{"encoder_arch": "vit", "model": "image VQ-VAE", "dataset": "Sentinel-2 satellite tiles (TerraMesh)", "train_examples": 72500, "image_size": 64, "crop_scale_min": 0.7, "horizontal_flip": true, "bottleneck": "vq", "downsampling_factor": 8, "encoder_norm": "layernorm", "encoder_norm_position": "pre", "encoder_activation": "swiglu", "encoder_mlp_ratio": 3, "encoder_head_dim": 64, "encoder_fused_qkv": true, "encoder_bias": "all", "encoder_qk_norm": false, "encoder_parallel_block": false, "encoder_inner_norm": false, "encoder_patch_size": [8, 8], "encoder_conv_stem": false, "encoder_layers": 14, "encoder_width": 160, "encoder_positions": "learned", "loss": "l1", "latent_channels": 8, "decoder_norm": "groupnorm", "decoder_activation": "silu", "decoder_weight_standardization": true, "decoder_widths": [32, 64, 96, 128], "decoder_blocks_per_level": 2, "decoder_block": "basic", "decoder_attention": true, "decoder_upsampling": "nearest_conv", "codebook_size": 512, "init": "kaiming_normal", "residual_init": "none", "optimizer": "soap", "beta2": 0.95, "learning_rate": 0.003, "beta1": 0.95, "shampoo_beta": 0.95, "eps": 1e-08, "precondition_frequency": 32, "max_precond_dim": 1024, "one_sided": true, "adamw_lr_other_params": 0.0013, "max_grad_norm": 3.0, "ema_decay": 0.999, "max_steps": 4100, "batch_size": 64, "epochs": 3.6, "lr_schedule": "wsd", "decay_fraction": 0.4, "final_lr_fraction": 0, "warmup_steps": 80, "weight_decay": 0.1, "adamw_weight_decay_other_params": 0.01}
Rows from block 3 of the decoder of a small image VQ-VAE, named by matrix and row number. Rows with one number belong to one channel. Each number is 128 + 24 x the weight over its row's rms, rounded and kept within 0 to 255. All counts start at 0. Numbers have three digits each.
After each channel's rows are labels from the 100 images, of 14976, where the channel reaches its highest value: "top examples" is what is common among them; "peak on" is the class under the peak. Only what is clearly more common there than usual is listed. The data: Sentinel-2 satellite tiles (TerraMesh). In brackets: how many of the 100, against the usual share in percent.
# convs0: first 3x3 conv (decoder.decb.0.0.convs.0.weight, 96x96x3x3, standardized in use, each kernel summed), inputs 0-95
# convs1: second 3x3 conv (decoder.decb.0.0.convs.1.weight, 96x96x3x3, standardized in use, transposed, each kernel summed), outputs 0-95

convs0.66:096104107103112112180142140109115177149098094122157156104122097125161116127137134095140119111141051127111101175130131135158139088134156117171126126120135134124132117088088139145099164134126119159128143109142133102108131107113141111119126103139107097109117109158155126174174129136092152091
convs1.66:148156116159145143141150135114127105166128133156138115153118109104095159158129072152144165113103144165131116079116130086168121144124112113123142141119087143075138150152147145119150109149136126145182118134148136126168162171106116106127108112124146171116125167149139140062140141142153121149
top examples: main land cover: water (37 vs 11.2)
peak on: water (32 vs 10.9)

convs0.86:107134116118131108133139100124113147124118144119138169116153129164084153164080144146149189137121160121124137116099121124151157138170101142133112154102093085131125163155113116136139104134157157108133144141069130120159127092175126114136096131161164129161137157135146136117072120147177114120
convs1.86:113116176170113134079148135174092129112135111111125141137139106096113129158141143124135147145143158124161095165138165161128156129106156094113128159151133149153132137143117096149150148109133129148119150107172120136103143135179101149118132112164122092093126052155147101119145128099111090123
top examples: trees (92 vs 58.6); clouds (67 vs 15.5); main land cover: trees (65 vs 19.6)
peak on: clouds (36 vs 2.7)

convs0.12:117174132132125129104113164127105173174092151126122136147135197120079126139108138179174193135124140133117128140146146063165133150150110154150098107110094080155141143126139141133102117142096114141099137138114125119112115147114083135124119130100142148133134146129132114140106159157118128128
convs1.12:121107123111142104128132154171154122106170092148139138124146122151161137152158132141105129109092095153131164153099089152115123113140139141127094126141147145119143138097124151091149161125130144122135113106134160083121136072133197097096120142142148141147135109129134134117142075144093199152
top examples: main land cover: water (30 vs 11.2)
peak on: water (31 vs 10.9)

convs0.61:111174121137087130121122157120111097124152145141099129115180105125102158122112166114141121094152128142115100155124112136106166130147150109141098143130121131135100184087136122169139133115134117132161078136091171139119156100166112088115109131157102106163122116132072149136104075146137129134
convs1.61:185118114123133080119141102099133131110076115138120102145098097155162178169121099134133143156133104150088137125109122138150121100113105120106160162144108155095117142190124137149143124105147149170131096154121117115146142156132115161125119174146102138169149140121143141131143129140187142110
top examples: snow or ice (73 vs 20.6); main land cover: snow or ice (70 vs 14.6)
peak on: snow or ice (66 vs 13.9)

convs0.62:119106138090118100151158118110127136158115127128117131140133172112136167118091150122128172105149067117135120187113112094143182122144111112166077118121111108099132177100101144125109121157122145159140112149125139115108192127149131138091098153116137087166152131122133112138110138152133130109
convs1.62:063116103151118148092141144131125120086160111107136142147103117159130171128126089080143101117170132146140148145158132112149108098118162117079137131147119148166132121164111131161160132100103121122168132139104159126126103135137161133124119100150114164096105085125132149170127085170121120111
top examples: main land cover: trees (62 vs 19.6)
peak on: trees (54 vs 20.2)

convs0.89:106130113088136120167129144142128103145066103143140123117128159102111089154107161150118164134148131101139129138122113090119174101121146116136138122102122082132162174101102134135105087128167122129150173118140173121096121086139147122158130112152154137133161149146189125126124090138116162110
convs1.89:098098113126141095155138149102096140107164150143115124144144111150157132142145097094112153105118109164131130077090187198111113150141155128114103122096119142088123125134148104103129162107131157148116120136140122150147136171108126106103109171134093103162176126090119122100151121120149129122
top examples: main land cover: trees (48 vs 19.6); clouds (43 vs 15.5)
peak on: clouds (38 vs 2.7)

convs0.11:133140146151104090124143106119121122112095091105165127097134157111148106122103131163147124103112119128080165133142106101110153093178116152159154126104153137106109143141106150114165108111115126104086112073143167150144128150138120092112131150116115094158112121116117102200130144174146130130
convs1.11:147133092118110149117106150133154102153127134162111166132144115148081091128159157139134137131144180130087092101089158107084107159104128130102142126115114102148166131124111096124131105104089156109132099110132109099133147091128107138164122121125141145133128139104121142036098108132124145111
top examples: main land cover: trees (46 vs 19.6)
peak on: trees (50 vs 20.2)

convs0.29:165108122073117146116122104137130128202150111111133097132147173084124112149127125158142124117123175121105114112170113150164107146137125159138111073111127126115119101153154106133135127122093105126121135119156126088148124146125171120153150100109123141112150166164183111123134185113137126141
convs1.29:105114133135111103151111130161144127111103156126151139145104141121123143140123127077153101109097149083119142097147124138165127122107146103141147097119120123149111154128148186140118117160157139109151099126091133151065181174115124111135121164104126198117118129129141192110152108150122125136
top examples: water (69 vs 40.5); main land cover: water (53 vs 11.2)
peak on: water (42 vs 10.9)

convs0.5:146156130157095127142137131094145152105173132115171124136135134140115137117113131159100116108175123136136082152093088135131080154150130151132157094129134162147146129083146124126121117154093141119091115110131142104133113115118146113160109116122137047095115174135145136125134130126165170075
convs1.5:104156134105104185136121145130069141154119134131115121173118112158146128105167150162131154156075106132191132127126108100135118140114147126146104163159127103128167129141102140179116123127102101140132144167132117098163107141147127105085114117113165160146130111121107104108115115111115140176
top examples: clouds (37 vs 15.5)
peak on: clouds (30 vs 2.7)

convs0.47:143139129109123083173162095096127151163141129109129133158130167121131137120080139133089152123102133167149105156117113089125137082175138132169125093155109122136137126132117125141182134115150127149134130118159122101129156128114151133132098143097114082170152165163178113147147157148099152124
convs1.47:105134145173118159104114158136136109140144111151118156127121135127119091136113118145154103102141146125137103077156141100137123131112152132110155107088159161149090134134132133122097144156110084121107128078113159147175144164117125135151105112130136167045117158112103153095111132160087137116
top examples: main land cover: water (51 vs 11.2)
peak on: water (45 vs 10.9)

convs0.50:146135144128113111097148099109118163171126133143166117156145177100115132141087164137165163128111136114133135150112117109165146117152080134173113117110099099115121132112134138129191106125120120176139138138148142111121135155088122085130112153107139143171184173133147129108156165149113138116
convs1.50:146128155140115149136107161140122119130094137153105158100161134108141125104120151116148120125116141147132120142128123125142141120126180128114147137097150180095148154114142161144115185133141151112142100076053159154140116108135125114145111120145117153080106162127095149193118101148130169154
top examples: water (70 vs 40.5); main land cover: water (31 vs 11.2)
peak on: water (34 vs 10.9)

convs0.48:164164119147109102125130088137146147142132158141113095136137142093126110158091151140141153145090168144123112114156159100152117164123089164122130159147068096141140124177153109143121118119144094137131151127157118144140115157099130142131139149118125131139166148178175137085131165087131140160
convs1.48:136127123136150167156163132129113122129096128128122174112146134114114105118076133140097068099131121105118105161085094122113146144136108110132161111170108109138105129095138159097121097166125163150112135129127108152131128098087125109108179102086152121082139145103130122088118106085095126142
top examples: water (69 vs 40.5); main land cover: water (36 vs 11.2)
peak on: water (37 vs 10.9)

convs0.17:093135104102145178131133153107120132151120151114100125117152161137103095131108144130122127130146139073144115110125137112158152122185129129122160095117155136191132134085133112115122124134147119134093094146118132134131112080134096157197076102144116147118126170138152102139127135138110165086
convs1.17:135159141147101089182159119123132119133119101125125103128137126131145153133150113134102143149064100109116178116125137164110075127159145139114125131131136150107109113128124105148123141136107145145168174168137098104141129124101176123078141164119125183114146160135131111162160150092154156145
top examples: main land cover: trees (55 vs 19.6)
peak on: trees (56 vs 20.2)

convs0.44:134148092115191140138099121124104094141099164098101108124118135118109118118147141121137135130164135130172135121179123113128124146088137146122080125131126099102130092136148160152108153096103116067104112153105114102124107151103097164161160128145136135133108123087142151140136118122078183145
convs1.44:100148099103109134133112110148111165154097093149127091101126115114106107116122077131106158162105096147118108150127138151126110119187123118140145197158109118118116144121130116131141152116143137164144176166175115146164095121128169108094098126151171140156140150114123094119119117123163113130
top examples: main land cover: water (35 vs 11.2)
peak on: water (34 vs 10.9)

convs0.77:141127112117096093101152115176133142105134113099128140128109137144085116136157091133151123118150132162129098183147090098099159146126097131123106150132134127136117152112105130128127140180097137153153135113123114128106150184148126081102105166109159112140141140095120139180105114168163079142
convs1.77:090083127114172111177137118118137109165094140135136133144145106134137135150109125174157149107135141117128140139105165154151130136148138107142169140120095121115160099127142190166136123102137164120132103172110125133126135106106078184127141121117149144155160183141160148081131119115124146115
top examples: trees (92 vs 58.6); main land cover: trees (76 vs 19.6)
peak on: trees (61 vs 20.2)

convs0.84:105143123137129085134162138152114172142130147140145123129135185141101112124127154213144185165109154149146120100123157083152134151122110127115103154108107105141097142133134120116135098169103145136147114141107142108140102136143110117125139105150123120113161185127188131130120147117169117111
convs1.84:143164151111177142101117079131138139145152120153157143106171090127167111109185091107130137150141135116115119104117150111074156130162126113148120128159147154128090111119176115122151109151146111139162159102160092147103119149169085142159136122127134126128151144150153137108119098133127092153
top examples: clouds (66 vs 15.5); main land cover: trees (58 vs 19.6)
peak on: clouds (29 vs 2.7)

convs0.13:150132122166112133140130156151078155152087149077174122118111193125116083107135135133135137143125086184101133104127093095132130132133149150136125122104114078149124137137106182143077130152096135121102148127110129129138124136111099115125133113108088100134088127106104115163135124138090120142
convs1.13:123128136095129162138138117156125130147105082149096130140142115119148124139156121160138128116111122084161153145123136156148144122173106126133129148120106137116178107105115080142147106121110095157155171165168115156150114119109142106092125111107204199118138162141162126134145126100121153123
top examples: main land cover: water (48 vs 11.2)
peak on: water (48 vs 10.9)

convs0.71:088172159160155179119109107141116109138128174129140103157144114153106137111077110089102110148137105104166154142099095141145137158102109122131151129139122142159140173109134140115116134120136140115110120160141155140124149125165190147147104105082110106130092130103087111128098155143139160115
convs1.71:160142147138162143090149175134138179095122082174168147143165123095108139141157118141137088150130158152155107163120144084117143124116134109101118181133133141116112134142105099124159116126127104119154143103189105127119114120148128108116162130174120112098102119161142135129124128113146079121
top examples: snow or ice (46 vs 20.6); main land cover: snow or ice (43 vs 14.6)
peak on: snow or ice (41 vs 13.9)

convs0.18:159132141159103094135110144082133179135160112103161118106121197088118135100130147161140119123122104157086142092132113139112132104126116167132156131111121148129102148068140128127148104157114100088139110142158146129149163138104135107118098120146108161104127178161136139127158119122106164154
convs1.18:130150160107123186090140105163092120149064139115105134089112133160147100128080152081140125120115118096146112179154096133175135133155126137133110162130171133109100137151091119140108126086119135113091163116122078131125116137130141143133126123104151149130117108108162121096141101137115124136
top examples: main land cover: water (49 vs 11.2)
peak on: water (39 vs 10.9)

convs0.28:113099095138109126162109152121103116134144100143139150119167112078114123144146146097163143098145171146093142121153158120111158130103139113159104113134155132098123180109099121076104148114115116098081126094118123130127148132132078140104180117163124186095119106140148151135143116132100110131
convs1.28:125132096126145117077094111127157110101134124130128086139102132147115186104172131142122120165130149118133149140104128144125094142142100127144100102143096107128171142135160097131110131148130139151136139126133181143150059083121154130106085125132159108158153135127114141134077159140174143094
top examples: trees (90 vs 58.6); main land cover: trees (72 vs 19.6); clouds (47 vs 15.5)
peak on: trees (72 vs 20.2)

convs0.88:118101160120146137151129122113093120123078129111142173128112140131119126125122143098144112079127122138113126122127131124075157105203154110138126120143137093109165130115079143108094130119119165116107137107117111135145200115119096159130061152118114091162105116103109120132123139144097139113
convs1.88:148141120103116161121157146099144159157127113127140139131089094115153115161144141143135151143101148120128125152105096108096125168074090133129161188141137144163117141145108114140145106071108118145133151150164165153155147168144137091142158110124128163121142080124138110114115096118152178115
top examples: main land cover: trees (83 vs 19.6)
peak on: trees (82 vs 20.2)