{
  "encoder_norm": "layernorm",
  "encoder_layers": 14,
  "decoder_activation": "silu",
  "decoder_weight_standardization": true,
  "max_precond_dim": 1024,
  "one_sided": true,
  "decay_fraction": 0.4,
  "warmup_steps": 80
}
Rows from block 0 of the decoder of a small image VQ-VAE, named by matrix and row number. Rows with one number belong to one channel. Each number is 128 + 24 x the weight over its row's rms, rounded and kept within 0 to 255. All counts start at 0. Numbers have three digits each. After the name is the row's rms in percent of the matrix's.
After each channel's rows are labels from the 100 images, of 14976, where the channel reaches its highest value: "peak on" is the class under the peak. Only what is clearly more common there than usual is listed. The data: Sentinel-2 satellite tiles (TerraMesh).
# convs0: first 3x3 conv (decoder.mid.0.convs.0.weight, 128x128x3x3, standardized in use, each kernel summed), inputs 0-63
# convs1: second 3x3 conv (decoder.mid.0.convs.1.weight, 128x128x3x3, standardized in use, transposed, each kernel summed), outputs 0-63

convs0.25 086:129143130097085096165106119130149108094120135106123143106070134139135101129116132120130140129119122107131172130104156112110108174137144153121123115166092077163120078122120109122148085114148156
convs1.25 110:153123145132141119132099108125147179140141135131106129133144134124137155147125136142137114121104151121111112143169117139089126137105108136091158109101115134150152172151137081142159097135110133
peak on: water

convs0.124 113:134160172139114126173088114153129125140123102122104152117202145168181106160160134103104105152140131125133139130096130148100084150098155153146136105138116123157118100120126118130109119128146149
convs1.124 094:144122127142132097116122175121146123182214149101119148091111079096115164118181124129132127120104163129143178130123133114090145135134113159143145151148122180111164112101118107111120150130148082
peak on: crops

convs0.22 085:164109138093105055128113143142134159148127106139124132073146154149132111124143117116119131153126114164126146125095139119083066159141135163112126154163109114154126090132107077113148128115105128
convs1.22 091:139133134169113142151183142170101105105145080130126116146154121093129123135112120136104145123161179136137144182163162094135095151128174136154132088107143116124141134136133134135104106137118140
peak on: clouds

convs0.0 160:137110100117144128111160138126154117108137155149150089092095132118127140108083153169173163092117141130095123099152146141145132115165110104124133138085112115111158141146140110141164144153122104
convs1.0 078:132130122164099162137144084136100153120137103180136076125129136152131097124093129111113096095120112128123097151077127109166111131084153090189126145115129149105118148098126070127145117100100117
peak on: bare ground

convs0.16 163:115130098174140146137124106125159080106150159156111098108137169161180168139098167147144134103115128088121135106155128179133144128133133094138152118105112113135160118172143103141152143150128096
convs1.16 088:178128150123109105147101127131142131182113105198133111124146122117127151165102129058120110143144143133112127172103153130160088138094143108127140143158126149170166148193107097153100120093157134
peak on: water

convs0.10 090:126121111149119145147115139141137103082169129108116131113167168157170143144130157103112129114145111127090136125165155155091112174117163150155143123166166157134111123148177038178132114123113098
convs1.10 118:083142149150163116159126140133097055124127124130141135115089112132159180116153110147127135118174098110116132138141147124115111123159139152136120186097165083151111142111121125107110107097137156
peak on: clouds

convs0.32 089:139096107078146057140129143109148141144143135151142115117115116130080139122126101121167153124129167160152129131128144133122140124130113122128108188144162181160119140134115074105128139148086104
convs1.32 091:113181131141134118144173143133105102148103147075171148117114114103113149095148115161124163101128134088136172139150153131143109133145156149119151148114133109109096096103130120095166072118122170
peak on: clouds

convs0.61 088:163157135185099099138082164149101139138127113111114149127113132148133103150118130103103123149141099172183109115134090133100089160097125163133110146155114152130114133100120134133101127108147128
convs1.61 097:139157109096135118105158104106151090143160123093119155096067121127197142093128154146134176120102129107115142113156135115149141118157121165106127139142132122105074123128158165123156125127137133
peak on: clouds

convs0.35 106:128142101069103042100143145168125115120125122138152126135067087143113130131099137137160153145114133137145142164115110118131111143151110134151095124135115110135163131122110092113104149146124140
convs1.35 115:133134151123076083131089141127122140133095107182117122107110156143101152114088134121112083099119184111132103138119135092146111152106133121102125122170134159182127147166134083112146078123145100
peak on: trees

convs0.64 129:106148099124126166108148101138154080117157139157119112135152128160138155151097167166136128152120135087116091134136144152121123135156122087162155104125093109098133112142164109145169117141145094
convs1.64 106:144117141143092123147127161126070121151068095197146115130118154117112126135079117096088112157142125128138120153100136102155081123114135093123113134165150118179152137180121130129100117092144143
peak on: water; trees

convs0.79 080:130134106126155093098144134160126128154139126102133089115087123112121096117107134136148122112119114176164137147135105139104122148126111143104133216131137148126130136118157138135125155135100100
convs1.79 115:114154141155076094120123126129106122095054152106176147130104150158079136109126141129105127119136122115123104144097173120167114120124104131164139161138140090120105106115138101113136104128102135
peak on: water

convs0.14 125:140124134154164143172082152133105132101180091113118110129115132140163128153096156087124136113159132139147111125120082168145138152076139127174110096097147167131137146117177136172093155152127103
convs1.14 089:134096160139118080101069122131123156058112125149132126128157120106106137151089139148101111112123140106137094115150106126137103155112132098122152131115113150194140140177102115144123115122131115
peak on: water

convs0.8 082:152113131111129106081127187142126119141147174102091129141075141152136124139078129150151122109136101160113121149114118162090089135135134142150123140113126135120159118128137064142140155142115105
convs1.8 114:156118131130113082150099128130121121100089112116151150143096126147102176120128134118123080147112131121136100129114151155165080134101131133112154126122104099109101161150136130080172098126107124
peak on: water

convs0.84 148:124140145162127125185081098164121096080153120133087118128125120168163126174120173102104109146138123109131102138124107179113133157095147115176142093116134117108145103151171115183111128135137113
convs1.84 083:140146111129114136113111166100145122122117123143146134158162169132110137161104152134120108184139118128092081144171108130116112106113139106115181097102095110167093152197108109128158113108107107
peak on: water

convs0.109 080:139114114133162176106107121118099089080144114131106090062133186115142163122118130120127142093136169126136132093130078126147143125121134109134132124100103157111109163115129137169144163154166114
convs1.109 112:087129116140174124152127129158127135111144142079124136136084111128160122131209122120173130153150130132146170142147150134074140165148098133112144149111164094101165152099136127126122123110131147
peak on: crops

convs0.23 105:112131131080090121124131110117132136104114146135122155143140145137126109129125163171125106139088105134145132189086098133092102163152107111154151132162118111148169098168138074112132099103113151
convs1.23 094:128100139135090098088139131134150130140120118126116142129101153099166121129136150109114093116094128109155089117166145166108131119101130136112131089119123165125098140121156061140146120153153101
peak on: clouds

convs0.96 073:109114142105114128109131148092125141100117162132134131117109140065117130122113139144138104138053154152173138140097112130113151190119146129107175140113163134126126139143143126098123110107129132
convs1.96 080:109114117170123131142157158156127114144105128113091114139112060110133168101101120105113140104134129119096119136115104129157100151135106147178062130137169087131150082117130163119114121138122139
peak on: clouds

convs0.62 165:106125108165141142144132117140136112101145131152135082106113152151162155153096172143133147115109152103126109104159132173143164124131114094149141123087124128099139133171166133169130145145118096
convs1.62 100:150113116149120112134134156145126144145090106181127109122172149107142114145077131077112124151133111129123110157098146142172088132079160109135124115170132138147142142189120112148128102096141156
peak on: water

convs0.9 075:134108126141130103165105165161118118061166116116136099102085174119135125140120178132112155120109121131122095139140107144137093137109110126140140146110117146090117115152176088180140140122139106
convs1.9 102:082148153189115128139141111144083137132078144117091141117076153110134154125160110170130115123158125115119116066165142111121106151145120140139104108101184106111098141117170124100153106150106145
peak on: water

convs0.67 131:154160130138105114145105126155094150136173098137107142150107074136102124157096150095122136174141125139160076147137076151141134174092130129162124112122129124092115134130160134146104141136128112
convs1.67 078:118078120116131133114087118090130139118098124148136127125129154150100130146108108125111102136123148156146072147169082113122112111094157100116145096113105154173126154194164104097149134109102091
peak on: water

convs0.13 085:097099119133138117107129121099162095142133168163098094116120090128131171115112153152127121088092156104130132133127148159140141114114107092134129126127154149123164136194119132120157129137132140
convs1.13 104:110150119116119101128152095153139126125185109121118089102108083112137114095136130096135148061137102096141136152089104163127109134146115155172060150155118140116136105076136159127065162122154102
peak on: clouds

convs0.120 110:195138162090107054125106114125116150137098107145128186148099116136109136126144144112128128145138116147163103133104073137106114170108127137112089113129131144119121106157108154118115127110129188
convs1.120 117:155114091119104129117149130089152123127112137087128152166130171126113107151131147136125143145115114152130096138103167166153122093099173104120168092131109150094110162143114123130185114117105129
peak on: water

convs0.31 093:136164145099112106128129124155150121093090101126128121056106109155136096152144115117114143137115102112129132116098129108108135119134153141118157100123072103127164097107094077126148127119164136
convs1.31 102:119109160107129088118131129095120101167157120153084131132090126110138185151161148158144096144126152125162132134094098139090135118097144105105136091180106155145151167137164119142107130120093084
peak on: snow or ice

convs0.69 089:094132148169125146171105118119140131120137121120106101145121127145118136161114146123118111144111127136159112102177128189113159163103138108134133172125142155160082127176158129189119092089124126
convs1.69 140:079159178061136119114179112122112060135163157146138134149122103116171116126095133122136181139136132102148134127131136137151120104149119144121074072154107140135135111122115170137108147108126125
peak on: clouds

convs0.28 141:131122119168136131154107115121129104115161126132105083117143169144167144157097198124126122124119126120146097113158121173121140129120120100162159124102120125130121107157200131194144117131136107
convs1.28 134:110131147107129136096137140109136114128074146121136126108130174149123148155095175162123144152147143098127099176122108114150130111140153103101119121134105079176105109167089139118080116101159176
peak on: snow or ice

convs0.99 098:154111152130096058153092137139121146110180098131125143143082120150117086140133157097116135127147100147145139173105106151085114173107157167172066128152138118152133135113140131130086139143116149
convs1.99 091:162141102124090137118104110162133150133079166104163168123111158116134132128122130114137104135097114115106089145126130186141109131076135132113191112110108143118089133163121105115156078126114106
peak on: water

convs0.65 078:158141155106138103155132121128106132148108107132123143122123080086116156130135133110118118151148116161170101115112085128117145143090110112122106095129119131136066116123153176168161115126182147
convs1.65 090:140071103122112119142107160106118154127122147110121146151140122106088135172160125135148121154118147135109142125153127157093168112113152111116122118096131148138142149148104080178188126136107115
peak on: trees

convs0.63 077:175137145122148106117109145123084168175129080159135102140155112108119115145150133092102124168150157158119078084130101102119164105115123109111101106124130129133093133105169173129071142104135162
convs1.63 097:160144142109128105140189132110147072105125176097139140117140098116145107111145145168095164129142158130126163115164129092145120154188151139151129150120140141129114096088142105143133119150138159
peak on: snow or ice

convs0.33 119:084107094141143160106137100113155090113132146156124116103094135125141141117101135168147139108112170088131131131140116134171162088145104081118121121103140133092175149151130145140152162153136090
convs1.33 093:129129143081133131146168080132127144142162095173103090125147131151154107106084128081121129113111113119147098138078106140168110127093084115141088125181087162085129106139144141133147158112108091
peak on: clouds